{"model": "masked image model", "dataset": "telescope images of galaxies (Galaxy Zoo DECaLS)", "train_examples": 22083, "image_size": 64, "crop_scale_min": 1, "horizontal_flip": true, "translate": 0.06, "method": "mae", "mask_ratio": 0.75, "loss": "mse", "encoder_arch": "vit", "encoder_norm": "layernorm", "encoder_norm_position": "pre", "encoder_activation": "gelu", "encoder_mlp_ratio": 4, "encoder_head_dim": 64, "encoder_fused_qkv": true, "encoder_bias": "qkv", "encoder_qk_norm": false, "encoder_layer_scale_init": 1.0, "encoder_parallel_block": true, "encoder_dropout": 0.05, "encoder_inner_norm": false, "encoder_patch_size": [8, 8], "encoder_layers": 12, "encoder_width": 128, "encoder_positions": "learned", "decoder_width": 192, "norm_pix_loss": false, "decoder_layers": 6, "init": "xavier_uniform", "residual_init": "none", "optimizer": "adamw", "lr": 0.0022, "beta1": 0.9, "beta2": 0.98, "eps": 1e-10, "steps": 8600, "batch_size": 384, "epochs": 149.5, "lr_schedule": "wsd_sqrt", "decay_fraction": 0.3, "final_lr_fraction": 0, "warmup_steps": 250, "weight_decay": 0.1}
Rows from block 6 of the encoder of a small masked image model, named by matrix and row number. Rows with one number belong to one neuron. Each number is 500 + 25 x the weight over its row's rms, rounded and kept within 0 to 999. All counts start at 0. Numbers have three digits each.
After each neuron's rows are labels from the 100 images, of 14848, where the neuron reaches its highest value: "strongest on" is what is common among them. Only what is clearly more common there than usual is listed. The data: telescope images of galaxies (Galaxy Zoo DECaLS).
# fc1: MLP up (encoder.blocks.6.mlp.fc1.weight, 512x128), inputs 0-63
# fc2: MLP down (encoder.blocks.6.mlp.fc2.weight, 128x512, transposed), outputs 0-63

fc1.163:492523450510534525501477482508458498513481519529519488486458510492519511521503488488465533527479536530462460440517512467488471515516494503491511470504497537494465514516475487532469539551499530
fc2.163:527428511501494459536502475516543491479482509470509495523521479520476507490498488495528482470530464458541491534502496540517539502497504495519495452536483487489483480507517550495543509441509461
strongest on: roundness: cigar-shaped

fc1.319:508493524530488529500484447507477480468473496526494502504516497516542517485498475487496517520499504492493472490509530522461515531481513499469509433496488478506453476500477527495503406500509497
fc2.319:506472472501506481499500507455525421511450513442504466529504466457462496519496529510541532464505505468504528484534480502488489495549532518532486483490488513496534508445498567487485466506499520
strongest on: spiral arms: yes

fc1.508:528499524491523501504506500527519491485525483497486547498532523519463486502451468529563491494539487493475539576476524505521539509511503476456494534510507480477547498509499495487520485453520527
fc2.508:485536501517502469456508532458485524515510499517519491525491492492550475489500530476471511519458501524531525462488494487489428509508491484504509552497522503495503483484506486481475502562505508
strongest on: shape: star or artifact

fc1.368:510518506506464502505480434491521589488479469534516513495496513519512491485483537479562527524510514521486537466508511557473531522498520505518512471481520502496437532474514527525541507491495491
fc2.368:408487477505501523486508544521504456483533488481490551510509521536492513494507491518526505486519466505489484571518492513519461514522476490479515488513499478486520480497459484481493433542499496
strongest on: shape: featured or disk; edge-on disk: no; bulge size: small

fc1.9:482474496489519531534544497502471508517477483520559494442485461509538485492484502501502507513520490506484489482525494481495515486472515533505491512482472521503470490475497520490470547485492481
fc2.9:521468486483530523543493481569496461465507537530492498505535525492458482509536472525503526520499516481512493541497483505513541505522480470503505477520481511497473493499488459507530472503503475
strongest on: edge-on disk: yes; roundness: cigar-shaped

fc1.300:488434530459536491509497503513464478485500522479519527508513524564520489495496499504524529495461510504483545505529490499510490483493515500526496493502494511487461488500491502486476566497478536
fc2.300:491522483537474515455509468468510535512468534485519435488523482459506512497519502489489489526506541508546499523508491527493458497490490487508496524488484497501543520483537500494550528509507498
strongest on: shape: star or artifact

fc1.72:505527509498497477523514500492492486469495526509481513456505491483468513520536502527541523539472466491498501478497461520525548503520510527538543490489509479524508542484486542544443493503494495
fc2.72:499500511500476485475494506513498513493502516511546540503502507530502508484535519477486515472449509521513492494502484482494483496544516477546494512481503559493490502498524473506488498518502530
strongest on: roundness: cigar-shaped; edge-on disk: yes

fc1.3:467510484481513494474481551504519496495470483497480454547503454508551509542530471484490525527520517487491480442503500496505479493519494476522500494491494525502467501466498512482514520511509508
fc2.3:515439522478525496503493468493514553506486524539505544441503543464500494474503488500492466475501505527499522551489507501472527500493483487487499509517468483487504503528519428483500495537510490
strongest on: roundness: cigar-shaped; edge-on disk: yes

fc1.164:471533535476510470559493499512506451515527511467471519542487525547498525499516505503495546516476523515529472467509486466527537467514551502493518499470513484548545516538506531494524519494499454
fc2.164:514521525531497536478494512511484525447500473494548506508523507523468494451538563470500491451500457491506468467495496493551485504514474501486483483498514489487526495474509487532501532472496537
strongest on: edge-on disk: yes

fc1.295:491499496574513485511537503526518473507463536506473491475524526543523528480570532494472512523474503500509488514516526492494518464497497525513509472552553545524540532491478471518502557530506481
fc2.295:516498511501481482492494506463505484532507514505535534519485524511496468482528478471509520515477495529543508498501482496481513527512510510515501525540505527495502507503495493477499535539516501
strongest on: spiral arms: yes

fc1.115:448491511534524468515514484518533499504545485464483502509494467477458555495475521545491498556448517480500506481499488532458559493531491504539512538473500490511513522522532537524440488503481490
fc2.115:500522454478512532472483490486481519517498513524509479478489500500511492497502512486515469496532501515510516537498515485518441484498489508484499483556517561494481494491481453490524486510513519
strongest on: roundness: cigar-shaped

fc1.354:449490510505500508539480501522506472493546546467475508526511501534479540524484499492474555560480481499502475493495513493530538489516523542521518501524502494523500525524482532543501511510489455
fc2.354:487503499496502505487509484455473547471529542518558499480466515490480483486483526506486507451529505504549479508468511469522494505515499488458492517453481502471524504493492515480524513503499499
strongest on: shape: star or artifact

fc1.87:536498506493490454510551515529518524538549474535475518538467447461490509520512475482538538500451514542476508482498511478492526512535521480525505535441497472477481511511503513512514493505487505
fc2.87:483494530474532522527480470460485491478475490439537501502533514544471512482462508496517504484544464487539470499488467497499505502503509533443488484547501503507520470507539538548527534514509486
strongest on: roundness: cigar-shaped

fc1.350:478547499497478467530505498518482508531529536527484538529521477521504533525459489531527540533450523537485491457511525474486511492529506508508525536464509524526518512525518475497506508507486495
fc2.350:513478509481529532534493471441502480502524507442512500533459493547500514504506500498513491507547491458524529526500462519458505505513524511497515508516469503500516480499518544525481495557512491
strongest on: roundness: cigar-shaped

fc1.8:538493498514523482529508487487470512524545513486493494537486482500475553531511504505523514532520488527499530536467492515462567504483496489519491512505486480481477508484528551543465475534486497
fc2.8:514476483510490502502488513516477520476490483479539504515537508473486489493525515462507480509531511447467510496469528549552501507480470521455476454516459495447479491492526492518487516472507553
strongest on: shape: featured or disk; edge-on disk: yes

fc1.275:500490500503515486490508488498517467535487516478505534501539502548493488486475494493535501498514487496492533581491514518508599499506509497495510517532498468496536526496484491508500451484511521
fc2.275:477578504525505495466493513449506493514496469515508466504502514473531485504512523473497498495467476513554506472516500480490382511518500496488498538503504505488496463480509508456489534524498505
strongest on: shape: star or artifact

fc1.85:530506483471512494518501513513511486524512496476475512517475498509498544566507477470569509512522544474485521494504561487506479494484508489470509511541516569499478510479493472496520488539493496
fc2.85:498523494541529476488485508434499513464492478511555544463507453461490490501545528524511519473456483499504524492492508469522496489477468456494475508501552486509533511473511480488479525507499521
strongest on: roundness: round

fc1.110:511494508474501514544499471481494534478494464475503535516545546462546476520523500511497495508490503553498563512470516477523501519486475485474476499511443521498512487492520520511522426508487460
fc2.110:481548499524476496470494535442500490495484528488510493507472439495510490476451536478488543505490485474505464495523522496471443511539531513539516533502514488501483502492506492489474550565498538
strongest on: edge-on disk: no; shape: star or artifact

fc1.173:526486487496481531495505522521495466504477500518534486518444500448535501514494516480448516485499490510485473485455521507505506516504479497470496487490532495497470464506497546517530444467470428
fc2.173:523525474496502465474484471500487464517509510479485475503521457497465488506502481524533518491481488468547521509508503494497482495537563496485523517519493466497512490477471497460507476561485506
strongest on: shape: featured or disk; edge-on disk: no; spiral arms: yes

fc1.466:536550449493453503474477489485468471492521464468519484518488521518469491576465464515489481460446494505466556528519530538461457478475463492507494514536521523468481468496464515502510504489495545
fc2.466:389468515502514476458503491475515502497472525516487518468530495486541517486462516483514522508496519496524480460524458461500447516501494493469521461486506474497482481513499425500450470514489509
strongest on: shape: featured or disk; edge-on disk: no; spiral arms: yes

fc1.62:537485497456511482516517506549498552488506456507459496528481519482484553537507484487510532485506510527504524512493456493463540495496506504484498520464500499506452504557509525533511544527520445
fc2.62:522482471518506450505507495507523513467507532497544492530516516534449492444470505465480497460510497484470481490493483480494491513513461461480471491472528522489538507507512496498534532494487520
strongest on: shape: featured or disk; edge-on disk: yes

fc1.263:533539509514511478473518468515527519478527504500496496526523498509523543489482521467513541501457520497522473504501520456481534497528501469514552526467517529498525540494500527494524486511460471
fc2.263:524507519522536540505457511504484526477496496482525482498475474492541498541529522556516466510531517491509553497481448535520482478460504521526502508487533435498515496490500532501468472523504513
strongest on: shape: star or artifact

fc1.243:530507518514529523470530518507514522500485491499509488474531517480499491496498520543524502516506507493538500544518483514512524486507466471511501476520525482496479545550467538498433455485513538
fc2.243:526466524524499484536516473467520515529543499524504459564466510515488503479494510457489501516498531508496514503493502510448519521496510500518483501476485503497509474496491537498487516552504509
strongest on: edge-on disk: yes

fc1.130:539475531487509480484550518535493500518492442503477514544488486491489501515547495497558556508498524528484509530502511515505524491497542491524520501430492459503503522506500535512468487475496506
fc2.130:494537524518503515500498483493509531502500523488533503475510539498486486495529535540499498444513489505535510492486514486498455520476536515512514488507477516510522487532494500497487506480519497
strongest on: shape: featured or disk; edge-on disk: yes

fc1.140:502511513534498524492516529528498481509474492533476508457520505494493536503532504524512533505501495534525505491514462519524558503531496564521492542513532514496470534555479533484479488499519476
fc2.140:514481498504526507558437502509498539482495505487545489543478491505477509525482533492492515519528499507493536524468510510532505519482499491480512502474474490518480485494517532511515511527506505
strongest on: edge-on disk: yes; roundness: cigar-shaped

fc1.507:465489522511475493509514505503540513499507494533479434453492499536480515483512497472488523486484478499496468509487481508506474482454512499522548464498496481467518472482496522433525449505505490
fc2.507:562522495509515524500501513506486491505488499506490501512481504478500484550539544515528489508505503511446514455514523476518549497512526507482490533431482548502524500491495518514453558470492500
strongest on: shape: star or artifact

fc1.380:483493484516482537480487474503491533522506466538514461499480452501545485524508508459472479501512508475489473469509491475500485485537502508518471520491494504479495532477567482506527551476508535
fc2.380:532448486497529499498497476529526485467475484509459527497536504504468495464504472515518521473521477502520529526457487540514489499490474474496502460523478490498520445493485472500514545536518450
strongest on: roundness: round

fc1.70:497514524518505455521497480493513498498550504480478500513506440474447518515488499514526533546452503500500502486501500515503558488527510511532522520436492497526510525511495530540441496479507477
fc2.70:486531468501512487480491501482482489527499507503518529508497510490502480470519492492509491482488507516510500496492520473518474492517520482491515491507501542492516513483478484490515500479498545
strongest on: roundness: cigar-shaped; edge-on disk: yes

fc1.154:489498483470528492520506484530555510513520479511425506526485498531500474505506511519518508532499520492513511521552469521480499515504498524509558535504549487572545554493470512473520495512498504
fc2.154:503493501472447515513470540493494474484454519494499506466532529483513479494558478498513450462525503452448500477499503505543531498483463547494500453503472485433480459499503504528519499472515500
strongest on: shape: star or artifact

fc1.30:464585505464495464499509510521507488523521530495461526495520496486497505482534520529481540517416515551460462490526558487507503498510514500501496506490495527501536508521472473469498510472506499
fc2.30:516496497497465510513480494469500502481516585491484464464461517518549449514503512465469508494551495513508466512516483504492489521472486508513515487526483526498533504487482501437528490506503462
strongest on: edge-on disk: no; shape: featured or disk; spiral arms: yes

fc1.82:513542500499506465535500506505485525525499477503480495505517470471493514511542487504545533529464480505486519477489483512542547491506508514525529494436510484525474524511490551552476469493513524
fc2.82:505508491500467493479514537506495520525480491534482520471525530489524480501504517534509513470487515491493490508518505486531493499504505484491491475463512534490481499501511497476519496522492535
strongest on: roundness: cigar-shaped; edge-on disk: yes

fc1.481:504511488556482538519507457482519500507468515528503462519532492486526482461485513488470513499537515470449470538484496472488474529518494474491487514503480504484519534501503524534516458558493442
fc2.481:475526516498506436510502558472482524498495481503494571502475498509552512466454521499449503521473505511557483482531519473509450493510502525525518510519504478476495516495482476467510541519491558
strongest on: shape: star or artifact

fc1.374:485502476474518501504514495485490490532539457507499521503478511523488514508529488476532516538503420520485491494504493476467537501555505543485564518487514480526504539475505555514486506514476464
fc2.374:534479505501509515526491491540486566485527528494528486510521521496521497497493520514479481508558521461508508517500502533517487509506514486524492516521479472481519512478500519490511535484505495
strongest on: edge-on disk: no; bulge size: small; shape: star or artifact

fc1.397:512493511508525491482518489549503501523483446524447487522500519517480542517569518504533512504484500539524514526519491497484494484528507541505523522496537474531499520484495517523444467480493503
fc2.397:504502537468496486524482519448498480527498516500534500515479506504525496488510476502508542504509539514518497484526486474473496528502499501504520496478472483513502487507509540486495529506523494
strongest on: shape: featured or disk; edge-on disk: yes

fc1.46:461503505534507486511515489520482514517532455524461490517476469501513536539510491533519575507467459542509502513510513489512512514492505508514498465545486478487492517508496538500459489539499472
fc2.46:485480494481454494480517518464502482464507527524464469480502520489471464521458467507501492468547439490500480501508503476535482564503544523495450513527492514492478483432485506511487486504506466
strongest on: shape: featured or disk