From a checkpoint of a small masked image model: encoder width 128.
Rows from block 6 of the encoder of a small masked image model, named by matrix and row number. Rows with one number belong to one neuron. Each number is 128 + 32 x the weight over its row's rms, rounded and kept within 0 to 255. All counts start at 0.
After each neuron's rows are labels from the 100 images, of 14848, where the neuron reaches its highest value: "peak at" is the part of the image that holds the peak. Only what is clearly more common there than usual is listed. The data: telescope images of galaxies (Galaxy Zoo DECaLS). In brackets: how many of the 100, against the usual share in percent.
# fc1: MLP up (encoder.blocks.6.mlp.fc1.weight, 512x128), inputs 0-63
# fc2: MLP down (encoder.blocks.6.mlp.fc2.weight, 128x512, transposed), outputs 0-63

fc1.394 [151 150 149 119 129 156 114 168 159 169 102 135 164  97  83 119 117 117 171 160  99 110 142 103 153 146 128 193 129 107 179 123 200 161 128 129 136 131  88 161 120 140  71 147 144 124 155 119 115 128 167 131 133 143 156 201 129 175 157  81  74 120 166 214]
fc2.394 [127 147 199 219 147  92  93 137 121  55 136 124 126 177 130 115 175 111 173 137 141  94 128 120 116 135 157 112 133 148  77 136 118 119 141 149 109 110 128 126 109 158 129 152  88  91 143  73 154  85 144 140 110 160 128 120 128 179  96  88 144 159 115 131]
peak at: top centre (57 vs 9.4)

fc1.160 [151 151  94 156 152 141  97 136 126 172 117 144 159 119  83 118 127 130  69  84 131 172 127 106 111 130 178  92 101 139 164 118 190 151 101  93  76 133 135 112 170 140 110 168 139 173 169  85 154 117 113 140 179 141 181  91 185 121 177 139 219 139 111 115]
fc2.160 [159 101 132 127 144 127 159 105  63 128 137  87 122  97 137  75 112 133 171 158 107 152 118 131 132 143 103 153 150 109  88 143  67  87 120 148 205 117  97 168 103 199 130 124  91  71 122 110  99 222 112 149 116 129  97 127 120 151 146 147  60  73 135 110]
peak at: top right (35 vs 14.1)

fc1.360 [148 141  87 106 166 114 149 139 158 151 136 148 157 134 125  99  88 160 137 178 125 144 121 129 142 204 133 100 207 138 170 124  64 142  86 122 112 133 108 148 159 178  84 132 118 166  85 133 126 163 151 103 130 141 168 109 175 141 166 155 140 192 129 152]
fc2.360 [135 145 164 149 118 146 125 116 129 125 138 104 152 126 141 151 194 115 131 132 136 116 124 161 111 176 128 184 122 157 119  92  91 183 161 143  86 137 128  83 143 119 158 129 144 107 133 100 129 187 121 110 101 128  92 151 132 127 130 125 168 166 121 134]
peak at: top right (32 vs 14.1)

fc1.361 [ 88  84 106  72 129 149 178 106 179 180 112 121 129 132 180 115 105 158 106 141 134 163 121 178 137 178  62 131 130 116 131 188 164 126 106 149 156 105 117 136  95 222  83 139 114 181  82 135  99 149 134 148 130 122 111 139 158 110 172 158 132 102 182 119]
fc2.361 [139 142 133 127 179 122 106 134 104 130 128 141 127 146 115 135 168 102 120 107  97 135 139  66 105  86 164 178 154 106  98 151 121  61 158 110 141  99 100 154  99  88 127 134 141 111 164 117 105 103 162  78 139 150 141 122 128 163  98 126  98 139 147 147]
peak at: centre (42 vs 6.2)

fc1.288 [165  67 119 142 152 125 125 111  41 121  97 135 151  82 164 143 122 130 107  57  99 139 155 163 174 180 127 102 103 171 113  91 160 115 150 109  86 167 116 123  79 104 120 150 114 102 109 160 113 134 122 179 121  73 141 143 123  43 157  67 166 165 132 126]
fc2.288 [106  95 142 144 120 105 176 155 136 151 133 119 101 125 131 103 145  92 142 170 128 152  78 130 137 108 105 153 123 108 121 178 108  80 139 106 135 159 140 131 173 164 135 118 140 151 141 125  66 145 101 109 122 122 116  94 139 177 116 181 148  86 124  89]
peak at: middle right (34 vs 9.4); top right (34 vs 14.1)

fc1.14 [161 113 187  98 125 122  96 183 140 171 148 154 159 151  49 163  97 161 190 101  95 131 100 152 146 140 123 155 167 197 144  96 167 185 164 114 137 120  56 125  89 175 124 149 164 147 153 160 178  70 113  96 161 147 157 150 142 188 103  77 133 158 117 115]
fc2.14 [116 145 134 136 114 158 100 123 141  70 111 122  87 117 138 118 181 150 111 196 125 140 116 166  89 148 151  90 163 120  76 142  77 115 199 106 179 138 120 109 163  79  97 120 133 146 101 141 119 176 126 147 124 111 105  86 111  79 147 168 134  77 142 162]
peak at: middle right (27 vs 9.4)

fc1.308 [171 137 142 145 150 161 109 156 108 126 153 129 173 200 121 203 108 149 141  58  97 122 149 107 122 110  95 123 157 167 133 100 152 116 142 150 132 160  64 171  78 156 101 155 102 134 112 196 171 139 146 150 185 125 174 121 117 151 105 118 153 168 128 115]
fc2.308 [117 124 124 102 114  98 113 145 140 130 154 100  69 163 152 119 103 161 115 157 110  84 101  94 143 145 132 114 168  90  66 133 138  59  51 151 135 153  88 184 141 158  99 138  80 142  69 150 121  64 132 127 113 125 128 120 142 127 128 173 132  74 116 153]
peak at: middle right (54 vs 9.4)

fc1.428 [161 119 104 157 117 155 144 129 148 175 106 177 119 136 113 175 116 115 123 151  94 100 125 206 147 105 111 159 132 163 170 106 141 151 152 125 115 116  89 147 134 211 154 183 123 196 134 102 111 109 138 114 100  84 146 176 136 118 184 115 144 135 133 126]
fc2.428 [ 87 129  94 100 160 110 118  82 139 139 138 139  69 114  99  68 152 176 149 148 176 153 103 142 118  93 101  54 120 104  66 167  79 114 132 136 126 121 161 122 171  90 136 158 199 132  93 179 126 120 138 169 128 109 122 139 112 103 150 184 104 103 130 121]
peak at: centre (36 vs 6.2); bottom centre (32 vs 9.4)

fc1.167 [187  60 120 132 155 112 125 159 168 147 122 132 118 133 149 113 151 134 129 117 139 153 135 154 158  93 150 133 123  96 124 106 104 188  43 144 124  88 113 101 173 141 149 161 103 120 123 182  73 129 137 126 132 114 161 142  97  86 150 137 141 121 118 115]
fc2.167 [128 233 104 132 117 140  99 133  78  47 149 117 120 144  79 119 157 123 158 151 126 231 109 136 209  72 134 122 134 187 142 145 117  92 146 133  78 119 117 117 106  74 154 168 151 117 204 124 133  80 139 125 105 101  66  76 122 161  85 102 174 146 130 170]
peak at: top centre (28 vs 9.4)

fc1.185 [ 92 156  95 124 193  53 132 151 113 124 166 124 160 143 112 164  91 159 183  89 118 158  96 127 129 210 137 116 139 169 133  80 117 114 129 202  95 166 137 137 133 114 122 198 151 147 120 193 177 148 181 150 199 123 160  87 105 122 194  55 180 119 115 145]
fc2.185 [154  95 145 129  93 119 186 103 166 130 122 171 120 130 174 131 165 110 146 195 184 136 112 129 167 121 139 130 134  81 144 153 155  96 130 132 146 156 155 128 136 185 152  93 112 133 119 152 147  89  78  97  93  95 121 158 125 132 145 158 121 133 144 132]
peak at: top right (44 vs 14.1); middle right (27 vs 9.4)

fc1.239 [136 109 105 119 174 136 172 147 121 133  69 177 136 156 100 170 143 164 154 157 125 131 157 157 145 109 135 124 139 103 156 102 151 122 171 145 159  83 141 163 124 166  61 127 104 125 139 196  92 164 120 132 108 128 128 159 154  86 176 131 109 160 126 181]
fc2.239 [140 121 156 162  82 177 166  99 138 171  84 148 125  85 169 140 135 121 131  84 147 147 145 132 106 173 143 165 156  94 136 169 142  63 112 190 101  75  90 146 179 139 104 127  91 121 146 121 137  73 115 140 150 100  92 108 107 186 145 125  74 133 141 148]
peak at: top right (32 vs 14.1)

fc1.435 [136 123 128 170 130  98 122 141 174 207  93 192 134 141 116 149 105 146 125 148 203 136  87 116 126 172 131 109 141 176 158 143  90 117 109 147 150 160 133 146 176 151  91 175 120 123 122 154 109 152 179  98 123 132 168 162 100 131 209  84 164 139 185 134]
fc2.435 [179 116 157  97 134 178 149 156 120  64 123  92 176 158 113 174 128 138 142 124 143 139 160 134 103 187  90 128 174 119 146 186 170  68 119 170 124 133 114 140  94 110 144 112 135 128 110 124 101 137 117 131 102 136 135 110 134 119 114  86 120 177 108 172]
peak at: centre (89 vs 6.2)

fc1.335 [ 96 112 128 108  87 145  70 100  54 117 163 155 122 134  91 143 129  99 176 136 146 123  62 109 158 118 134 102 119 110 115 126 150 103  82 119 192 144 124  89 138 148 103  84 137 123 184 110 142 132 169  93  97 183 127 144 163  75 105 182 125 162  82 130]
fc2.335 [201 144 148 162 167 116  83 124 159 108 115 156 129  74 136 139 114 144 125 143 116 113 185 107 146 162 145 123  75 136 124 111 181 142 127 167 120  86 130 100 115  51 129 164 113 126  85 122 114  83 111 186 137 156 104  81  83 135  98 112 232  90 126 119]
peak at: centre (30 vs 6.2)

fc1.493 [163 129 117  75 162 148 124 125 142 102 136 103 160 175  80 131 149 155 129 135 156  66 104 119 114 147 141 151  92 100 173 149 105  80 172 125 154 128  76 127 159  92 124  88 141 109  98 125 168 142 136 155  59 129 104 119 108 136 162 167  94 139 133 108]
fc2.493 [ 77 162 138 142 148 124  71 117 132 224 109  90 143 114 183 109 111 123  90 115  92 124 156 141 120  81  66 148 105 143 114 130 177 113 141  95  70 163 150 138 106 117 118 152 103 115  68 122 163 149 128 128 133 158 159 143 194  70 161  79 159 204 120 118]
peak at: centre (27 vs 6.2)

fc1.452 [110 111  91 115 206 131 195 140  96 124 171 168 158 120  51 188 102 185 159  70 138 134  97 141 159 201 125 119 133  91 115 102 138 167 127 205 146 149 122 157 136 102  87 143 136 136 107 224 155 114 148 101 191  87 155 129 113 132 128 139 158 132 118 154]
fc2.452 [120 135 137  77  88 133 176 102 188 117 122 139 130  94 166  49 107 108 100 175 139 121 148 103  99 115  97 121 150 107 159 159 156  45  68 106 132 146 111 155 167 158 145 104  95 139  93 127 102 134 113 121 106 117 120 170 160 168 169 166 108  51 151 163]
peak at: top right (42 vs 14.1)

fc1.139 [167 175 131  83 166 128 105 167 129 138 108  79 119 113  71 105 141 176 187 117  88 163 119 183 164 133 151 136 216 142 169 119 133 126 171  93 118 106 127  98 133 137 117 128 180 111 147 160 162 148 156 124 104 173 184 120 145 162 128 161 153 108 112  98]
fc2.139 [152 150 132 135 150  83  47 112 135 170 109 148 134 148 204 159 133 101 119 111 103  83 162  60 141  96 155 201  99  82 150 147 181 135 164 164 180 106 112 132 106  57 119  87 136  84 221 168 141 171 146 127 108 132 118 178 130 137  59  58  94 102 139 116]
peak at: top centre (37 vs 9.4)

fc1.330 [158 208 109 129 139  95 105 144 128 181 136 147 142 114 120 150 127 106 133 120  99  97 223 141 139 154 104 129 113 151 139  68 174 170  78 119 108 149 128 149 123 170 111 209 139  81  98 115 130 135 146 212 131 155 157  85 124  51 164  82 131 152 130 167]
fc2.330 [127 100 176 137 112 125 153 123 123  38 156 114 116 154 182 115 162 131 163 155 170 172  76 109 131 138 122 146 158 127  92 189  50  89 160 112 142 144 148 107 139 175 127 116 141 127 129 122  95 102  90  42 115 157 137  73 158 179 139 126 156 114 120  81]
peak at: middle right (31 vs 9.4); top centre (26 vs 9.4)

fc1.390 [150 113 103 126 163 140 116 173 156 166 174 159 139 118  96 231  65 139 147 110 129 124  84 113 132 147 128 156 134 180 155  86 131 130 130 198 190 166  85 160 106 175  83 160 126 169 114 171 167 121 162 125 177 138 161 132 123 128 117 107 146 125 109 140]
fc2.390 [134 136 147  89  70  84  95 141 132 117 123  93 109 110 144 103 157 186 108 204 176 193  85 112 100 143  94  94 160 105  91 131 145  76 128 112  84 138 136  97 142 158 162  95  84 126 106 111 111 108 101 141  78 149  99 156 137 131 167 177 183  61 149 119]
peak at: top centre (47 vs 9.4); middle right (38 vs 9.4)

fc1.376 [125 102  75 118 184 146 194 133 145 129  98 179 156 140  85 159  75 179 170  92 155 156 118 159 212 129 114 130 128  96 121 124 161 141 147 192 161  84 107 148 116 124  85 132 158 132 145 183 144 105 112 120 130  90 136 202 113 102 167 130  99 140 118 154]
fc2.376 [129 131 152  88  54 170 153 122 176 153 114 163 116  60 169 131 137 119 148 140 166 127 148 106  94 157 112 134 129  98 126 127 146  95 116 143 140 134 110 140 151 139 124 116  85 106 142 103  98 164 135 180 124  93 136 151 129 172 146 153 115  95 165 139]
peak at: top right (36 vs 14.1)

fc1.414 [167 117 184  61 155 155  98 139 137 172 112 124 180 159  98 123  81 151 169  84  94 124 102 159 125 160 134 160 174 219 139 113 152 195 158 140 160 101  50 170  92 136  86 126 142 174  96 167 174 127 122 104 115 141 149 136 144 200 132 118 116 146 101 106]
fc2.414 [ 91 135 152 116 127 182  81 157 120 144 138  81 106 150 167 125 121 167 101 127 147 161 139 137 105  82  96 172 118 162  73  82 158  81 165 105 162 115  89 114 125 106 104 146 172 133 122 151 144 136  90 179 144 149 106 121 104  72 112 207 152  66 134 136]
peak at: top centre (50 vs 9.4); middle right (26 vs 9.4)

fc1.138 [127 136 201  66 108 133  82 115 143 105 114  33 177 162 136 134 133 209 110  86  96 139 176 110 137 146  84 140 137 134 166 108 142 190 140 140 112  91  82 161 107 150  89 121  89 159 130 174 171 161 121 178 134 152 150 137 149 152 120  88 121 149 131  99]
fc2.138 [123  83  91 165 107 121 138 130 113 135 140 175  66 143 158 133 100 113 138 170 198 130  75 165 126  93 133  93 113 122  74 149  67  19 116 165 151 113 153 135 159 158 106 140 142 103  82 143 131 109 108 117 138  85 108  70 126  79 166 134 117 122 124 120]
peak at: top right (33 vs 14.1)

fc1.396 [157 134 145  89 135  44 124 140 215 183 145 151 171 123 100 122 111 112 200 161 103  97  99 130 141 160 101  75 179 185 153 134 152 146 121 142 135 140 164 142 129 159  98 195 126  92 113 108 133 111 131 158 102 107 143 203 137 179 135  98 135  77 145 134]
fc2.396 [116 137 160 166 130 151 157  97 108  32 110  91 101 135 200 115 188 122 120 111 192 185 131  95 110 129 155 133 118 116  84 191  90 146 114 112 132 124  60 128 131 143 139 114  61 151  77  90 107  88 114  68 119 178 135 109 157 185 118 110 129 180 114 111]
peak at: middle right (27 vs 9.4)